config.yaml
train_examples: 26041
encoder_norm: "layernorm"
encoder_fused_qkv: false
encoder_num_experts: 4
encoder_positions: "learned"
text_encoder_width: 128
text_encoder_norm: "rmsnorm"
text_encoder_fused_qkv: false
text_encoder_moe_every: 1
text_encoder_shared_expert: false
text_encoder_positions: "learned"
final_lr_fraction: 0.01
weight_decay: 0.09
Rows from block 4 of the text encoder of a small contrastive audio-text model, named by matrix and row number. Rows with one number within an expert belong to one neuron, the router's apart. Each number is 128 + 24 x the weight over its row's rms, rounded and kept within 0 to 255. All counts start at 0. Numbers have three digits each. After the name is the row's rms in percent of the matrix's.
After each expert's rows are labels from the 100 texts, of 14976, where the router gives the expert most weight on average: "fires on" is the input token at the peak. Only what is clearly more common there than usual is listed. The data: short read English sentences (LibriTTS-R).
# router: router (text_encoder.blocks.4.mlp.router.weight, 16x128, trained with AdamW), inputs 0-127
# up: expert up (text_encoder.blocks.4.mlp.up, 16x128x128), inputs 0-127
# down: expert down (text_encoder.blocks.4.mlp.down, 16x128x128, transposed), outputs 0-127

# expert 10
router.10 085:092109120121140103095094121113105165153154109174138167132112111099115115115097096117113113148146162127115157152102133109121150154142135122143130175125090108148127090155111112129111123130157154153154118093143105125165136140104158095123126100159089136096116136144152172121134128102155083117123080099165100103140143175091169156164092135112139132143104116100111116099138103134160130076114
up.7 114:151091140143144067131125130134167163139112180132104140098112112098097113101146092143111143135145124190135145124123107155133104100127136115112085140144127117129108089133145140144181134119120128107123123119176111096151136120058118145107111082143129105086119152126165162109101115132149122135070140134092131144177091111154121103143138122141121128120140087155105100149149100121162138119135
down.7 113:112159155072128110095126105154112135130157130129082137137115175171121166160137119119153167098081136131138150096122151174117144103128160128130128137101131126150118139074120121135114170129137099101117116123155135105113120149169105098063120119131104134152126112106163116084118135166087160154104104153139157129115092140072138104113133106144106106149136090154148128105114142109130134131096
up.8 086:133132101165165130164126150121164110123123149149112132169147140165142126134099123133109149128142115123149111141113142130154155112150131105151155143113128134126137111131120124139104099117162103113138106179119187108160111095161160101198144129091144127132105126104115159142125097117134105141122108169137116158099110140160082171092085132164119176153180133149139178130090113126130120150090
down.8 078:119116161125104147149112111128173136099107123104110162135160075118124165159149106073114114133138127140102140120127140081165114101086152151179103156119114128146107128108132102121141140128154122168155116124155083084125115140134144151124129096150075130122118143159088109120136129123081088107116151104113177108128137115136141110060131118132153140154145152154080133091137114136158136126116
up.9 090:165140128162146113131153133120099102109103136118115100095128118151113162120128093142080109136172098159156132079121098146103112104153158150109135100134107133151137130144144156138145133174164112155133145154130133151125135131135188154125114140153136100142161145141157147143066134122084148140143188152114129090116112172127129109146101150099133138154122141149106167146156065111116145157121
down.9 092:137178132115159118139167173137140112129079094154128153173117120152103106193124132114128140157151095109121074119147111135112107087104167136118112098119142108124136145156130115182097107137140126083108105139123136102116161156144101161102130116121159109133135098105124102100119094130097142127067134083151127161130150150129113139105150133111089107131106095158160139122117168128110142143134
up.10 093:119167158144136130141090114187107133175113146124136129124117131118083101153128146129151112153100171132139153091107171120164119139101136129158094109095088132101147101138118130150105118186155115157142158118123113099140113114120098131113167170141146126148104137100133148119108083130118152068123140147156145118126118159160121098148134102118115170097161116140145121150191121114122158158148
down.10 091:180141142166130156141126159161160143126166097129177081144106146141111102139159121156091168090109106119118158172121102113129139089165139100143125146090111146135126165101172115138118138145143133145143135127123129119147089144126145171120132126122127166131111136120146160135127100082145096116171153120124153115121169141174123185099146113136148108109096136114123118115171118109106108165161
up.11 115:135097102136091127117138129142131125102195096157114149110127175128095101147132117103137164118156147123080086122132124158104114179151131106121142118128142118098088115149102124140183138121122132128149115159069106118134138141122095137113136125120150124100146107147162168165114134112141141101124099106140145091175140084183117149101126090164125100160124145117119106138100127147154135084136
down.11 112:117109091114139115124124112111170109139188177115142148093123138158115108180123126140140160114137143068140110128079098117132152123080143157118143136116161134165109160157141137123133178182120113108138141114159140107125113094148156136181101143085111105145127172125109124146081090111154119119106127079135125129137138102145130132084103116131092129102153095117113106149130140115116134107115
fires on: "the"

# expert 11
router.11 092:109135131102159116091114149110103138139135116149100178137106137095106121137100128116167140125117110112113150114155149108108148094160123129110124162181107098140160094148135131128066106131182161153185128133135139146123170172122130122101112155146077168092115171093135126139155115092124086150135076114159112140133110134102143130144097128150145122134143106132124085121091130158139145124126
up.7 126:109152138089140139158165114132120117109117127133141169137144155084116103092142131105149147143116155098118130103141119112127107136126106183103150116150153078143123140091131132118146131128177093124215101144091136117149164137125156126139114118157110137085148126104124107103155120094085129104094135099159096095101105093145123149084146153135130118115131094143136129112134143169086151094137
down.7 113:159118096139125127095109143124146139143090108092151107179120135121188128205113176109092118104122127121142107161103109149120129147095135080132163122114121135112117140139124129128135161127154120133073119147132158134103118099116149146114102090142109147176132089173154178126136120136164104105132123132113146138146139129119080121084143128127120119141149092119177110125170102141140111095149
up.8 107:136143165082114087167160143129133159113113145162149105155130124090139092112110155188112140155126166126144120086168142146135079096135122117110164157133145111122103157120094130146136150106125116116115108105097072115136110152107111114147121116154164107130141147112146142166166120180118122115167126133159165133120143117150116104101080114111125168108168153102092157106137106133122132125120
down.8 110:146149144114101138110153082127132128113088117128150130147105157117100111129132134116130182123177168153107102069138153155137177129083138122104135126113149142121118117156150135163174143158107140115148152131164118142117130147121089111128110118136134159148147107124086070125111174126123144153142122113104093126126175102093127116127098114069129139148151138152146114168156169096126118135086
up.9 087:149158122117136152103118174151153140105120101110165118145125130116141153154089142098111114142122117144143142155143115157157177130141151163113112138182133119138162099189133160106153112111142123124148140181125147093107099130122114095148157133155169098129130142148084141182158142169150129174149124096121139148130143134143138154101146147105148110148145137157121135138155099170116177168112
down.9 090:084094136123137125121165175142071097079111113149160094093110129113108151125130127114138126092132172074167134077137147176125097151109088158116106083122087135100148123156110126115126144163116139167153110116130144139111125142116133098102127137127117101127154141142090129141153132146148151091108124177129125091150112121158098087130142112124153131132145155137120129129104101108136085164131
up.10 085:142108141115110141115152112155162062123158137100111118147088146113106118151108144132146148108105159141128107137112116094063108094132121087138124131126114155145140134129125154158189117105110120123173133123105123108132102112071140162124151131143139144170146145072110108153095100117123157120112114115130079129094125166111130156115107139145129096126108167166141161135117096126065124115141
down.10 086:166097109130164134112104093123153113136100165080139124124149109164152115092082123109127099119105103147150110150155110141091183115141124134135141144134114126136126145121110153165130148119134180148140105128119109117077074119118101051142095124168122149135125110135161153120125124120152138152099135104136150114139095101135156086093180137136161133122128139133126112114124081180115134136145
up.11 108:146161157125135142164135129113134130125173184125142146128095124114110110146115126133188129121146119120105105163143127129136128126139129149133143117168140136150086152115127137142170153163171144138124144118133143156147148094127079135122110097133152113115147074108111126158098127113077120115115138109153114158132125133126093137072165118135133126211099135141108068105174122107111107143167
down.11 095:092100086129136157157117121104104164098136112111082164139132122170162163141160181078136157144131130125108126103143123110119151089122091116152158143134131108160083116158093145100073077127119099129125133173131106115098146110105107158114135139177146157131101106131158152142118158130125108139111131141146108114101146145130132142104127129158095123126116111139147160118081144099140165113094
fires on: "not"; "said"; "you"

# expert 1
router.1 109:075125128108178109094167144102107143134143172135106136132113113081105175128090115089124119154110124178127142150116083127105142163184130124134121150117135128113112118145129131139089129149111191175161113092132116162117135140081122097137191124122136108115132147109125144139136096137109141130149091128150141110098123124108111152178127090102130134129144095151112104157129156159135148134134
up.7 124:115101109100134140155141156082113124150181170094128095141120096152081093142132100167105168160123115173117103161119138174133141127167103078112135158141136148117156163151119073118097149104136090139141120118130177152095141115140111114138145104122124129105113143107108109142088108099157160134119140128144113115117089093103142110169155109152133115157142121123145098127163124129125110133095
down.7 110:188088121119143114124111136146153140137111109135131166143138102099111138122120136079131136102119092155104135126185139156112142119131155131162156142159151132123133159154082089098145092112140145105138099152123091137176123111112138144085122140145093138099155105129160148167097112163115084113115119084090150113160086134109101129136140097114181126138080107114131106132127135152151143106114
up.8 130:132151146150146129135154137086150134129086128134118108145151075122154131131092158104139104165109128144101123121138125144108127172123169066140168094134106156095082131115135141116149148134160132152120120098132133086120146112116140070099141092112150116126190132110099135188126123152142139139125117102088137158140087105115104143156132110091152120163117126107108090137129132158163128099098
down.8 133:132182129134178139115103170096083130118111112152137137099163085123117168124118126099140148158131098149133142150146127117123123122108115134132117104081127088159152132180126147113082127132126159130131109121124104121114160121127122136145124121166121114094116153133106085136112117158158144132171101112151114138081111139122131116063148110127124143065114127127129170146166173138143170075129
up.9 087:142153147084113132109089142137159067130126117139093098170178113148154131123109139129103137110138135134095144112148139107117142188128150152079099127124136109118106117088092108120114100132129151162174156097123128107105108156156130148103185135130104133146115139136068145133126138130120167150125128103125176131158122087122120125135141133122174123115115097098092104131138145183092134124140
down.9 083:139123150136139129125142127140102160111166148119170165153150161076109144102173136151098098146113124136185133147181113118173114122141065167118137143098125112151163143130113161140116164131108121136085111097121139124140149126138133158129138078106119149079136084132131123157121100091133138126121147169142153129098152145113121092102138148133119152146117105114115141104121122176129131111186
up.10 127:117107092113120118139141114094111178135120103117149112125141158155112102155139185141110125125133123076188133098137106129139141137129121126141118123105149145170127136097167127099149092128105166135154099162147103111110157115105084135107135104139137181139135121131067119148113139113105121093140153096175087119104150137124113139139123174105096143171132134175149112108090128098129147147163
down.10 125:123136127121077119097150107105165138161182111135121112121113160142128114100103115138164152155107145142105107125109141174098124143166162096104099124099135108149119116122112181183149125162117114132135123079126111135141142141108129086117114138102176113170153171085149116103092141121111102095107121146136159125092134161172103118132162110128123152149136118139134114094088126088157131116144
up.11 118:090100113128162127129116159097110128114146151142147078129153116122074120127142156098107093129125119157127117110137164136078105114139144087149174141112141123125152133136140112140082090121116115150136132143115137129110132143102089137154155123152120100117167164116112133131138129172118116159107139078166152104140188154195124151148139149143150121109134133138093141064141159105123149134089
down.11 113:139134097118130131141129100139100088124101158115154127148125147147138124128099107118104179107102136112105166134140117121128114131102123080148150118122119132146101166159150123089064141109107090170149110104111168181143094097143140121097161149121136155105113147101126138136161140190139114140135111116129140133128110101067088094181153108131137082138117135127105126146124131098159087151115
fires on: "he"

# expert 12
router.12 178:159098142171091182167133128152144086113118122110123116104161135168144134142178121170115125091152097149147135129118111125130101133112115136131087083126136151127107169071134131111148136106071080082091142137091130127114104114173109153117115161126154113151142126146090129109111138162102139113120164136104134122113135109161113121098154128143080126104128171147148160132150143116128104121134
up.7 087:126114138140194127154119149081145096116133115097108127158106175152113118115133149114165162103093128145123153141108180172103132114112149108134111141142105113093138138102124089135118138156131129115126121107163102157127083131168129128158149184108081142151127119148202119105155107103107136158112156136164112139131150101134134120085120117136119123142071137148111119121155145155138162128109
down.7 088:071124120141141124107100152138120129112080152137134113109152099099118114122128109145131112120129098165113111126117117116217145134086120140144103079129111119106141120139124119073099107121097129180132154136119116163136085112093087154112134118135120145113147125134136094132140112157135105153149164139107152138124077131103149102107119119120080132094162138158152145186130134091142141141087
up.8 093:093088094109133141113151116125131160128176153127099148155122117145124121128131097097126113139106122118106150111115144159126113087148132109150109161109156092142117126118111131138141128136135145120132128121197142134177134154097136072095144128191159160125122154103164137132140114118075123102063122105107105152114098111121140128102134119144164117129149170173089134086122133101098156157142
down.8 086:128128112106072139179099132114167082100104129156145129114153141087117146156140144195127115162149132166090139113137155131132117125082151145119145131166120169129129150111126106121103119085121157135087136139074089139113120103168109107120121141140183159109144129127129114118167127128103154173094141132131171110120118107133129120174103131120118105122107111136155124150164118131097168147131
up.9 116:110118113150137132136157135076145085122145122121114131140128115121111073134156099169119122060159144094141155143097158093151146082123140152113097120104141124090117108135104147123137160168093122117111125136151112102099090081177111153139116187138096144126105111097134134128161149123139113141145139142159107134150158128170141119141140150128147166104103131085138114151146103174160133137122
down.9 107:095121169126136113105134144146113170138095114174108131146147109119139150144125132104137112187154120094112115156103137123173115149114121162145131153159116147113121146085132177122120128131102128154134102144125152106116091105156144160171143169130121159134114156193175102154087089119127148165087145121115093130147125118128113099108070148148109126112106148101110102146124127096119147155110
up.10 084:127120101117129166169133128124120117097126096151127126124132151145127139113159168083128114133147133119093115088173128150133134110116085113122146176146141164083097103151158149139111130132114161154133142098132125151144158162127069145161139093160134109118177156090132146139112145088160133174125135123112102100121123099111157144122134151122143135115126158145128079092142150087184146143171
down.10 081:101094119109081070155130101123162109121123133112137170123155122117095074090140164133103143154111078147140114171150178107122172106175177119137113114146159171143128122129116125116150167128133139173142130166169094139153088096125135154113140147108169127146146147124140145111127116125105133108089128146147107151125103154156099124149132100157141142138136153134132123131134146153099139150100
up.11 098:150167125107117161120122066109119138113146109168157118132114105145169162126153124133127130112120153167131128107150086132118153167110116135122108145133118142135104114138144126119140106139118103138126158151142162136126142127150118112155147074092129130125149098171149067102171092178111129107134124117149082142188123100130147168183119152146093116137159131078161105106119126103135156122117
down.11 090:099094089139113134088096156160129185102111133202082069115101152143157148108120119119139128157131114167095154128153110110145115087108113105122153169131159157137100130109149143121113129110124110154154158169119160147121138123157122163130167117109123107124134179125153145117140143132121119142106118148172105122120096111081121169150144105113133102152122141116128140140100099117095123110105
fires on: "you"; "don't"

# expert 3
router.3 087:096110127087157108080116129125079145137132156133117163140100138124116092155121109114138152135132115105112153139128118126127168102144184133134177143119116126109154116133127119147102130112183163163185150099132106146120130131092150089136112098131096139098137141134166120098130147098146090140129091117135128129164127164105128132139080107128168140168125098152119101103109060152143148096121
up.7 093:117101104093092125158150148088147115110087075126122094142153155087132124122114168110129132089150129140110105167150109134139176109080142141083123156122166140099127172099107109127144185141136118087138146128121149131134109135120167128142084119096125125115120158111151156112107121118112166114133128132096088154123094165116146082135136147105082131133127091094140126142145156141129086121123
down.7 090:146120124084094088160127156149114168084180146155139121147136121172101129113115112140132164118170135119120111122117109122118163134107145116124108160128119127126136133135146124149126154127156098148141136139113163092081135155123111132127107189155160158121133126118134158095114140164134119098159122149092081093072101141118101145156142132112070077165109131128099101107125162100115116102124
up.8 077:114153137171103167131139139131161104149097153163136133171141145151097140149106075129139114118128117195098135150113115121111131092177153140112127115125122127115191160098141129132071112137131140125146142135117095117117132151100090116142120129116114167130134138141112150158113105077089097145125151113124147121161147080126142088128116139116161076151112132114149108144152174132133093104157
down.8 073:138107165126153100121151137145151108151127151150148086155152179155122100100115134148111078145142112119077094120145145117107139144146119132156127144110157131151117143077107120094097145148168134134154097110144104138110128101166113147107124128136154109099139122138129114123092134163153129109098101165108100093148152177145141146163117080165144138078149146124152130100137131110178155139078
up.9 086:155150118125162139120113154159087091127154132122131120105158096135121109110137120192124128158134114147116116123155135126121113081101130103115145091138131109172100102097127136112174139119089159123139162094125157169168104067167128112169141096119153128152145141083158163156158151145147124091116112140089141153100118093163122161141089147141149125145150156149117121138148119154123142129151
down.9 086:133104090096152088132124101098095101170123159149100129130114146097138121147125096130124141126137133084109173099136148155122148175110134128113122126153128104124127146119159130148151142145126113070171113147125118088120128176118108126097096133122154152118122147119083112102143132099151149120132102165132104107128166201103131134114150118139174175102096109160122097140129083102166109122124
up.10 073:071135114120106107141132127117149109120143092148137130122152161109108115174090167110127143107141181144134131106111130148104102157092187138119144092124110115146133117123145142125176168121118117181113150077130155098091122127128085124152149143151104114164150104107087163081115104148107150099114132100117143117165152123107104116148108124116131116125161129129167119124180108113172101120137
down.10 077:090108148119122103148143098102113138116140107126107122121110133092141109128161121192122078119166145131090098105126160123178130147135122139165112113161137129134119140152109141136088125124125096112142153140115142120138145122113079180123103156142099082118147128128106107135121120133148114096104100121097112143129150174109180083201135093138090107103166114151135165102129158138117101123128
up.11 113:128072148174087099136095134123125091129140156110132147126097136154134162112153092114132130113125135115102128172150130129178137103141154115140116140079136142121138150182159122103093162103106122155122135133133100148180092112112112119115119143105169109142136123108137104105146129161097099170175116152081136126109120142117129139107102114080137104116097106105079102161108100140129166148121
down.11 117:131132078081107151121133086114130158139111143137133108089136090147175157117099113111102154168127118132166129122129062112152081077142118149151116105145153126111090090117090112138138137149144112107157129130102119154151077116112135149107128121128105112170148159149141159089113142143159140139153141117126113141125139114120102142115120126143140083164156103082094133103109084133098125101100
fires on: "to"

# expert 15
router.15 089:126161097072146098097134140071108136148160148135133126148114154115143099107121123118148137118107140115114121142133163139145193134151129141147153176134138073115161103175134128111110141139118137168153145129115101146157152125090121121109121114140084137106127150106166163123165127099153095127142109098115151103138126185078154138136146088140169110149106095141134141148105109142164101115126
up.7 128:158076127116113131123163113116145152162149121146134124151110117127120116105135113103118077104070120116176142078149123107133102136148101098134112148135161080111134100110158109144120130113092105169143100172065121094151146070128133081143126103115130136118126162166132127174109111125146116122148086132084109085119140153118084134079158110121131133112124137121102134120122115130138145128123
down.7 127:122151106129132112127138119137105139106127149169135153170111151132089121142128178107157124107183126096111174153106121127141131123105117127161061074082113154125098132143167146121134129123157151150099136153149120097099129114141094148109120115095080109112084115123124151085106086135132152168127135121147137148159164111108142133124105125132131189115160155156147134148079122142102123134138
up.8 085:155123164135125161132150179124126144141145143128129136114111120141147100172120159119090141107145139097131172136133121141159108160099105131159134111171140134144182112099094143083152101116099127096144130104128150174060131162140124112105152162156139172137119105109126139146161144086107104112136136117120146143136167132134161119129113128121078125132104146184148145164104145128116154175156
down.8 081:137140112144121138133142119137131123114159128126139093165144128130137146093114131160090134149135146157115118143149129115079086138128087074148086106155114171142113103144118161148127132127135119104187125160111117151110151152136109125137144165129089117109136117145135126146121120120146130101101053130098114145107145129105127097139165157132114114070168169087127116166132137169080075119157
up.9 095:126092130169090160117134156154155144109143120155129159152142160118175137088159178106166087128099107131138145139112121109122120123127175164124139138140125147128137091118110142120139164118148158168107135190093118142151093109117142139151142143150098163160140154106102122169128129131159143143160111104115077156094148075117157108113112133109118093086145137150159125116108119155123147119123
down.9 103:116122151142150188120116112161114165156099101104180119117135144143115157142081091079128115121152144154109112127096145122117102101123141096122107138160095113137118132113141120146102123120149115180137088089115177129147115166090115124132123118149119124134136102141145109113095135126093114107118170138145158124143139148136102121069105145139107160123118123189193106116149147134104123135170
up.10 069:157110091177143166150137121093132140069092150096137130120121088149099179082137137148111138140137108109137110089127139129139125139138112136141103132072139079137124141134183122127160081149071135130186148113095118108153085122138143130106139155083105132151115114125103129154118110082114116129127127113118147139082118143117125119122140133135138094123153114127129123079154095105107136100147
down.10 079:118139130096155122141130148117142147071134118169125111114144130168115148126118070136121129126158114127156096145171170169116062116112126129134128149146115123161167107094159104098085130118119112112114133136111154107134118117097197144120116107142101144135106161126068116118155112166094135181126131150097155146134125121144128128183124084141120117116096122127119116154111087148111134134151
up.11 076:142087110107171153084110132137153124154121125134087151119092154144130118146105127138125169129135123142179106158128098149158146151133162087136088140117138125150117129142140139080128094122141076111134122149124119108159136097092168142133120148088122122090155129125130084134125122145141122166102097126113142113129112170170114141146065149145167123166136148135135179167138143131081091137117
down.11 079:114121138152079127140097124111139097108127128205113171100120097150127150130123164175121127143107113072056126110150131106113158128135130128136104107121140131134134108137142122134107113137084126136092102101111172141123132116113123109103104115135129135127125143143115170104097109087089145152129146084182114158170145125174143093139124123092141158136146125118143141079121121162147142158107
fires on: "i"; "and"

# expert 14
router.14 102:099154131118149103079104138129133162093168145106106158150078163104093133122147106147127111136095159124117131130102097156100120121159127149103125128144116105154169118137116112129108114133175179130188152076137109143143152161072142114135120102150113120150117112095157120157147113110156158127141091124152149097142109139088155147133108102151165129171143120128098119144104090154142139130119
up.7 095:139154158138110150129162151154127138121122123154126108123141116125120152168127130152101139166140123126142162158052083095139118110122149117092125094087114114136125138091121136136141137074143133093137128118127121091108153134133141119149142131134090099171118139144075120145122102121189170096148073165138112078104142096132140179117107152122144104105100114137156127141097137137113131100157
down.7 087:143104113128122168116115088120153100164127099121125125132166109091109142119141162117168104106139126107127096152148106146108136170096138116153111085157133137110096143143171141151143134177074127151149105143136082145130131112107117116135127139100177174107161098128138116131122107102140113098084143141138111151165134096095090120129131106173105124151144119087109136184082159128151116122125
up.8 095:138172109146107156127102102147182174123078133161140128122131108169136152122124128140147098138140182129116120140160135137106099126114139110121135100111103126122119135145121120123126112143123139135121216151156140102186132159153128118143160132098160127129116134153154139094125103153092128142102111136070150129180102119113129140155120135125090155140154098093100089162153113096166116122141
down.8 093:142139117105115099121125170148129126091164153154135135090141175137078079141125103115131100163141114120080164180115118153091156143159142131115120158135117173133107087126110139137148136140154155108108119144162112143116158165133092101095122120170142115112115139116197108148096098137147136118158102118135139166101113149129102137164135117138111096093123129126149128129158118084134111168147
up.9 100:157122108089172136132107121122167104182149131105111153107132131124103139123103149165139106146090141137101129176120156152090046145117126081099128113159098141095160077102141134158112151134116128109170135133114141123130090136152122165151123122124112130100118092094137158135119075143152157105135102112153121093112120122168127139138097144180124112143138129103103120130095139118139123112109
down.9 104:111125129113141159134112067092106117143111084149128115121182149146134151113133094141090145115186149181118112161145123144129145130115118148136123121087121090122125128165159121077144105116133138109100094130112112147153126158113101163085124102102126172131129077133130124138114129095151132144092116143118097131149118087105163111100150128144122130126107121116152118134086097114197118091138
up.10 081:158127177125167171107097134139126131113119129145115108108110082124128105112146137113105107092113173133137135134131109132130194149163116156146147123085126105126132106103107161171148140133108105085139134134176170157084151149128074136134125191109146108125116148170128130105152152089178113117135104139125125105101119134140135117097120096139131149115127145098076150154127156119148124111102
down.10 079:095122060134125138100085148089117142130137148144165114140129152080142158135131112110140121100159145125115163131151148076110100138138075144117123149128162097098108158110118156158114160134124133172095168115157117144143127104118111151130116153084130136120088145169125146139115123142152144156152120098131158175132136149080097131168160171136139111139133116100113110106104108112122114086104
up.11 086:097150119146118092121157150149118132095110119167158132162063123127132151117116105121126121110100080118145147090149130129155135135151143107137142153089181158094137120135134137164112138142124133178145105084117088141152168163112122106141137167108173104100146106116147124103134155123114134140099132065124150106142132128126155140142125107083097156130107087111132154084149142115104125163163
down.11 084:152175083144141084130164143089135126142114101146144092186117156128146135102111152142146160158138120113146127097151112126144134095131087124147122104148153145116147113157141154077129089147120129139132159149127116084096105132140113112119158121136162093098170099133116163136136145101155121134108117139135095091146171151133103131164128103094191124173107152118117151107131120144098119114086
fires on: "but"; "the"

# expert 0
router.0 092:108128123082146109096107106093087167148119129138134127164092112111099130141125123106133131128107129107133151104109135128129141134127149148143143159146087097104127076149121133111131103132159156152167116112148086151143135140080162084143123079145108181077153159110152165094168105109155112133151077129122124129140119162111137155138095143138172141172107116139123114129087106120138124153159
up.7 099:165124130159132134119134089176088109132129158133119162085157129130130160146115161139135116144085093102147093088110101121126120139132091131123106137114119126126127126130137086154149160159150149140154137086106121112177147116114103095068124095109138133123098098157136112167145100149135111091114090109110121169164097136092101093121128110144091117105133183147152119149118084132097126138118
down.7 091:130089089151104118145128127111148119154170132175127116176167130135097096092130114134132178125101139109105168106194138155118149145076144093104171130108093152117135126156141142151161115137153109126112146140110105125135100142154117146121185120151153149148138130121123134121124115152141117122110176119147132177177096113138138081138147165121153135148092145107096152114141143131113167125133
up.8 090:127102115144092112098146136124100083113131147082084122140114161173088144148135106123103106119133100139080131133162140093182147141157137162114128157098129091132116177142163137104123074108120139169107139131142143136123155165119110124163112124095161104167135174090142120130134159155111116092121087139159123147148132121114130133166145103138098123080128131122125150152153125117115083141131
down.8 084:140089158119151159122100113093137173093099119140132085131153149138151180120113138166123118157136139111148129167159104175106137152148153090111133124087087133124117134153131139137123155103121090129139148115170184134127140133157107121103099150078165106067139124112095125111145095158112105150147098118121139129113127096092094123122145155140093131092136126095159131136106136138118172133124
up.9 127:097120114142161106101148187151169123167109097180130093101125110107134166148135108104120129120109134090147146143086146128141107150124121163143136104142091156124151124153098150101100126122155164178149109142145092095110104101121152174118115141151131133104138149116160124127107148131123111127145123183081100137146087148137089109144163107148175120133096136161121139124097106144145109149152
down.9 128:105141077120144091101180126138116139137172109128133121108144147174113095138123098127125166129137112134107129107079106162111130161152128162155097106164146131108120105194111116090104101116113203137103124123137148099125115116109085129129136108148146136153143124101165121161097134135114128156128103095121131111144093125132126130137151140108042118142119128108125112140162088117141138146119
up.10 094:138143126158124118096192150108096120148136169140144121168101109138142151139110086143100177121095135159189132129076130105138090126176143122116145095106101118108137099132118095156120115134137128142152138105151127096148111117104113134110186125151160102093097153112135136072143105094099128134105144150128148148135129096143092110117137130145159094166140179125132143109120115111092134117121
down.10 094:116121150124073124079118158124093130103148138146105101144135123158086121170153110137156131150138134142154118122090154175137136134146104110128117112122108167138120141166162100139119116126111134160116165097117127102113108148083091113159091136124158157113118191098143144092120149143102149194137140115117121074103127160138102121139096144120144148166154074144124100138121132111104123119146
up.11 084:133129165139096105128154137091136153100125127080186121117111113118130143149115129101141142129135169122166142137101125097116145125166104128133118152144092116168173153097151114167141123124142117114153098159104106081145123114082139090122144157161159089099101106149166144139113119099147168165132141111106144143107142105108138127106110098147114164141080128177114140125173099112153107108141
down.11 093:125190175160092105089098100107073100120174141123121136130091115127136138118125142124107096139115156145144144122121096110146131085112097112138124128154109127192088117149120122150138168139129164094110102117120108127146142121083133172115127095159122105094104137075135141134156097158111157126157137108134127164150087144133120118140127140137122147147081141102117131133116142122168132090169
fires on: "was"; "his"