A small contrastive audio-text model, trained from scratch: text encoder moe top_k.
Rows from block 5 of the audio encoder of a small contrastive audio-text model, named by matrix and row number. Rows with one number belong to one neuron. Each number is 500 + 25 x the weight over its row's rms, rounded and kept within 0 to 999. All counts start at 0. Numbers have three digits each. After the name is the row's rms in percent of the matrix's.
After each neuron's rows are labels from the 100 clips, of 14976, where the neuron reaches its highest value: "loudest band" is the band of the loudest frequency at the time of the peak. Only what is clearly more common there than usual is listed. The data: short read English sentences (LibriTTS-R).
# fc1: first MLP up (encoder.blocks.5.ff1.fc1.weight, 320x160), inputs 108-159
# fc2: first MLP down (encoder.blocks.5.ff1.fc2.weight, 160x320, transposed), outputs 108-159

fc1.198 099:481459493488468478493508514501484534469525519535506529538520512493471507505492499507483515557536490501529511495518496490509506525466546515519460492531503486
fc2.198 103:511515456484515487543471478496492494497488461454529467486504517512470508485507474516495537529515506472493488486478497537546473478515487477462486529527518474
loudest band: 2000 to 4000 Hz; 4000 to 8000 Hz

fc1.73 115:534462512508529512500489507483510481517463462480490497501504519497490497503552518523488457537496502511450499465455456513471490524509476535481451503478554472
fc2.73 114:454501522517513508523520516497511532506524526532468492520541465469489495485488525506501526482547548502517507513516494526513500474485505498516507504501506546
loudest band: 500 to 1000 Hz

fc1.75 088:487469545489530502440457524517512527499476491464500528458517526492454466535513500502455514543508498497514501476512523509483490484486486475540483446501490483
fc2.75 077:492519485529480528529554488503509476547485500547527510499493500540547506470498515541526509493533485509460456503503473490490526507488539518513503514490500498
loudest band: 250 to 500 Hz

fc1.164 106:502467484521494502518497506484474479488459525470478471466511519516505475505520491502474514476459472518478491509484502495463481534480483461510457506454527540
fc2.164 110:466482497464521532472510507520543514471503482534480530502463500496493525461476494489560485509550527462523541518505458539546525528481500544512510515544547460
loudest band: 500 to 1000 Hz

fc1.20 109:521469478529500503491513520514535493475493525477500511490501503503505538487468545520481529470545518498487505457482529488462480501494516537477517474477501487
fc2.20 108:496520533451490542532536493532533493504511492541552514508510487488511449496516433497495469514502507511499517546491464515465530500556485472502504549532466463
loudest band: 250 to 500 Hz

fc1.232 129:478527505486525481507464536565534516460516500548486487499474515498491503463500474522503493500495537470470498453521512522534501520505509512499525473486515480
fc2.232 124:499540448535541503481467481451462489507447446467513536475492507501517507503513487499533500514503464550506510546518535487475500463496544492510482496493474486
loudest band: 2000 to 4000 Hz

fc1.23 100:474488487462480511515493521482497482492464538489482498490484479464482475512475538498504496474473457531536472468514497475478506497525501545510490496519517485
fc2.23 107:516501479510483484441518469522536478518520526469475520493517558528520517455504495548513506528513519481463469493479516505515492479509483497448532511491488518
loudest band: 4000 to 8000 Hz

fc1.53 098:480488499508493487478506451519475517462506481528504478471485469479545471513488520508467471436489498489534465500521506506483514434503502486489495465463513464
fc2.53 098:529519523477489483558507545485533491483527523509484507528526507517484523506490491526519515489488481497484487497490507486523518568491531482496483584515493531
loudest band: 1000 to 2000 Hz

fc1.123 095:455531510489539488504449470519526505493481469464535482488484509513496477492467528481518486472523466495491501500523469471479501495483467497492492490494484505
fc2.123 098:544451497454476496486557522498503494534490508537462468491496476505481503474547537471508489508498522477490526495522506537536521558491487487480536542471526472
loudest band: 250 to 500 Hz

fc1.287 088:506476544482517568507490505509529482468498510527498536515532468437498488501480520529527455504527500490498510510468526512524441495454493480500447452473517528
fc2.287 083:524578471537464485486483509466532494507552522492496483492496494502497518459513508506506470504522498519518484495506474467514499466522527543533487531502504505
loudest band: 1000 to 2000 Hz

fc1.206 096:519525515470457515548529472518507518495474473481492469451484463470487515456476532524511477548507515461563499485509470472521475527517528486489501494561517462
fc2.206 098:465546471512533527533503534479528507517499514496538503525491510488516476554533458494460480458498539484469498468478511537460478499467473486525555476493516521
loudest band: 4000 to 8000 Hz

fc1.110 104:499480505487495494530478518534520465465499534458523488536539481487508535477470514531521534524473502493476488487550491517542464532508527453528512525535471492
fc2.110 100:490512535498531502470477488484495539493462481510500487466464496504527507519522474493466479490482515502538513466477520507472521506487526537496533486517561491
loudest band: 4000 to 8000 Hz; 2000 to 4000 Hz

fc1.87 112:503528499503452504501483496527511531514531518507512549493490514487508509481482479522529520534494491500457553494471492506541498514490499577517472506541499516
fc2.87 103:479473500494512475478495518489489478499492480502480502508495487506467511512467506529497511520513452484536507523520457498518432458494546462556531454479527511
loudest band: 2000 to 4000 Hz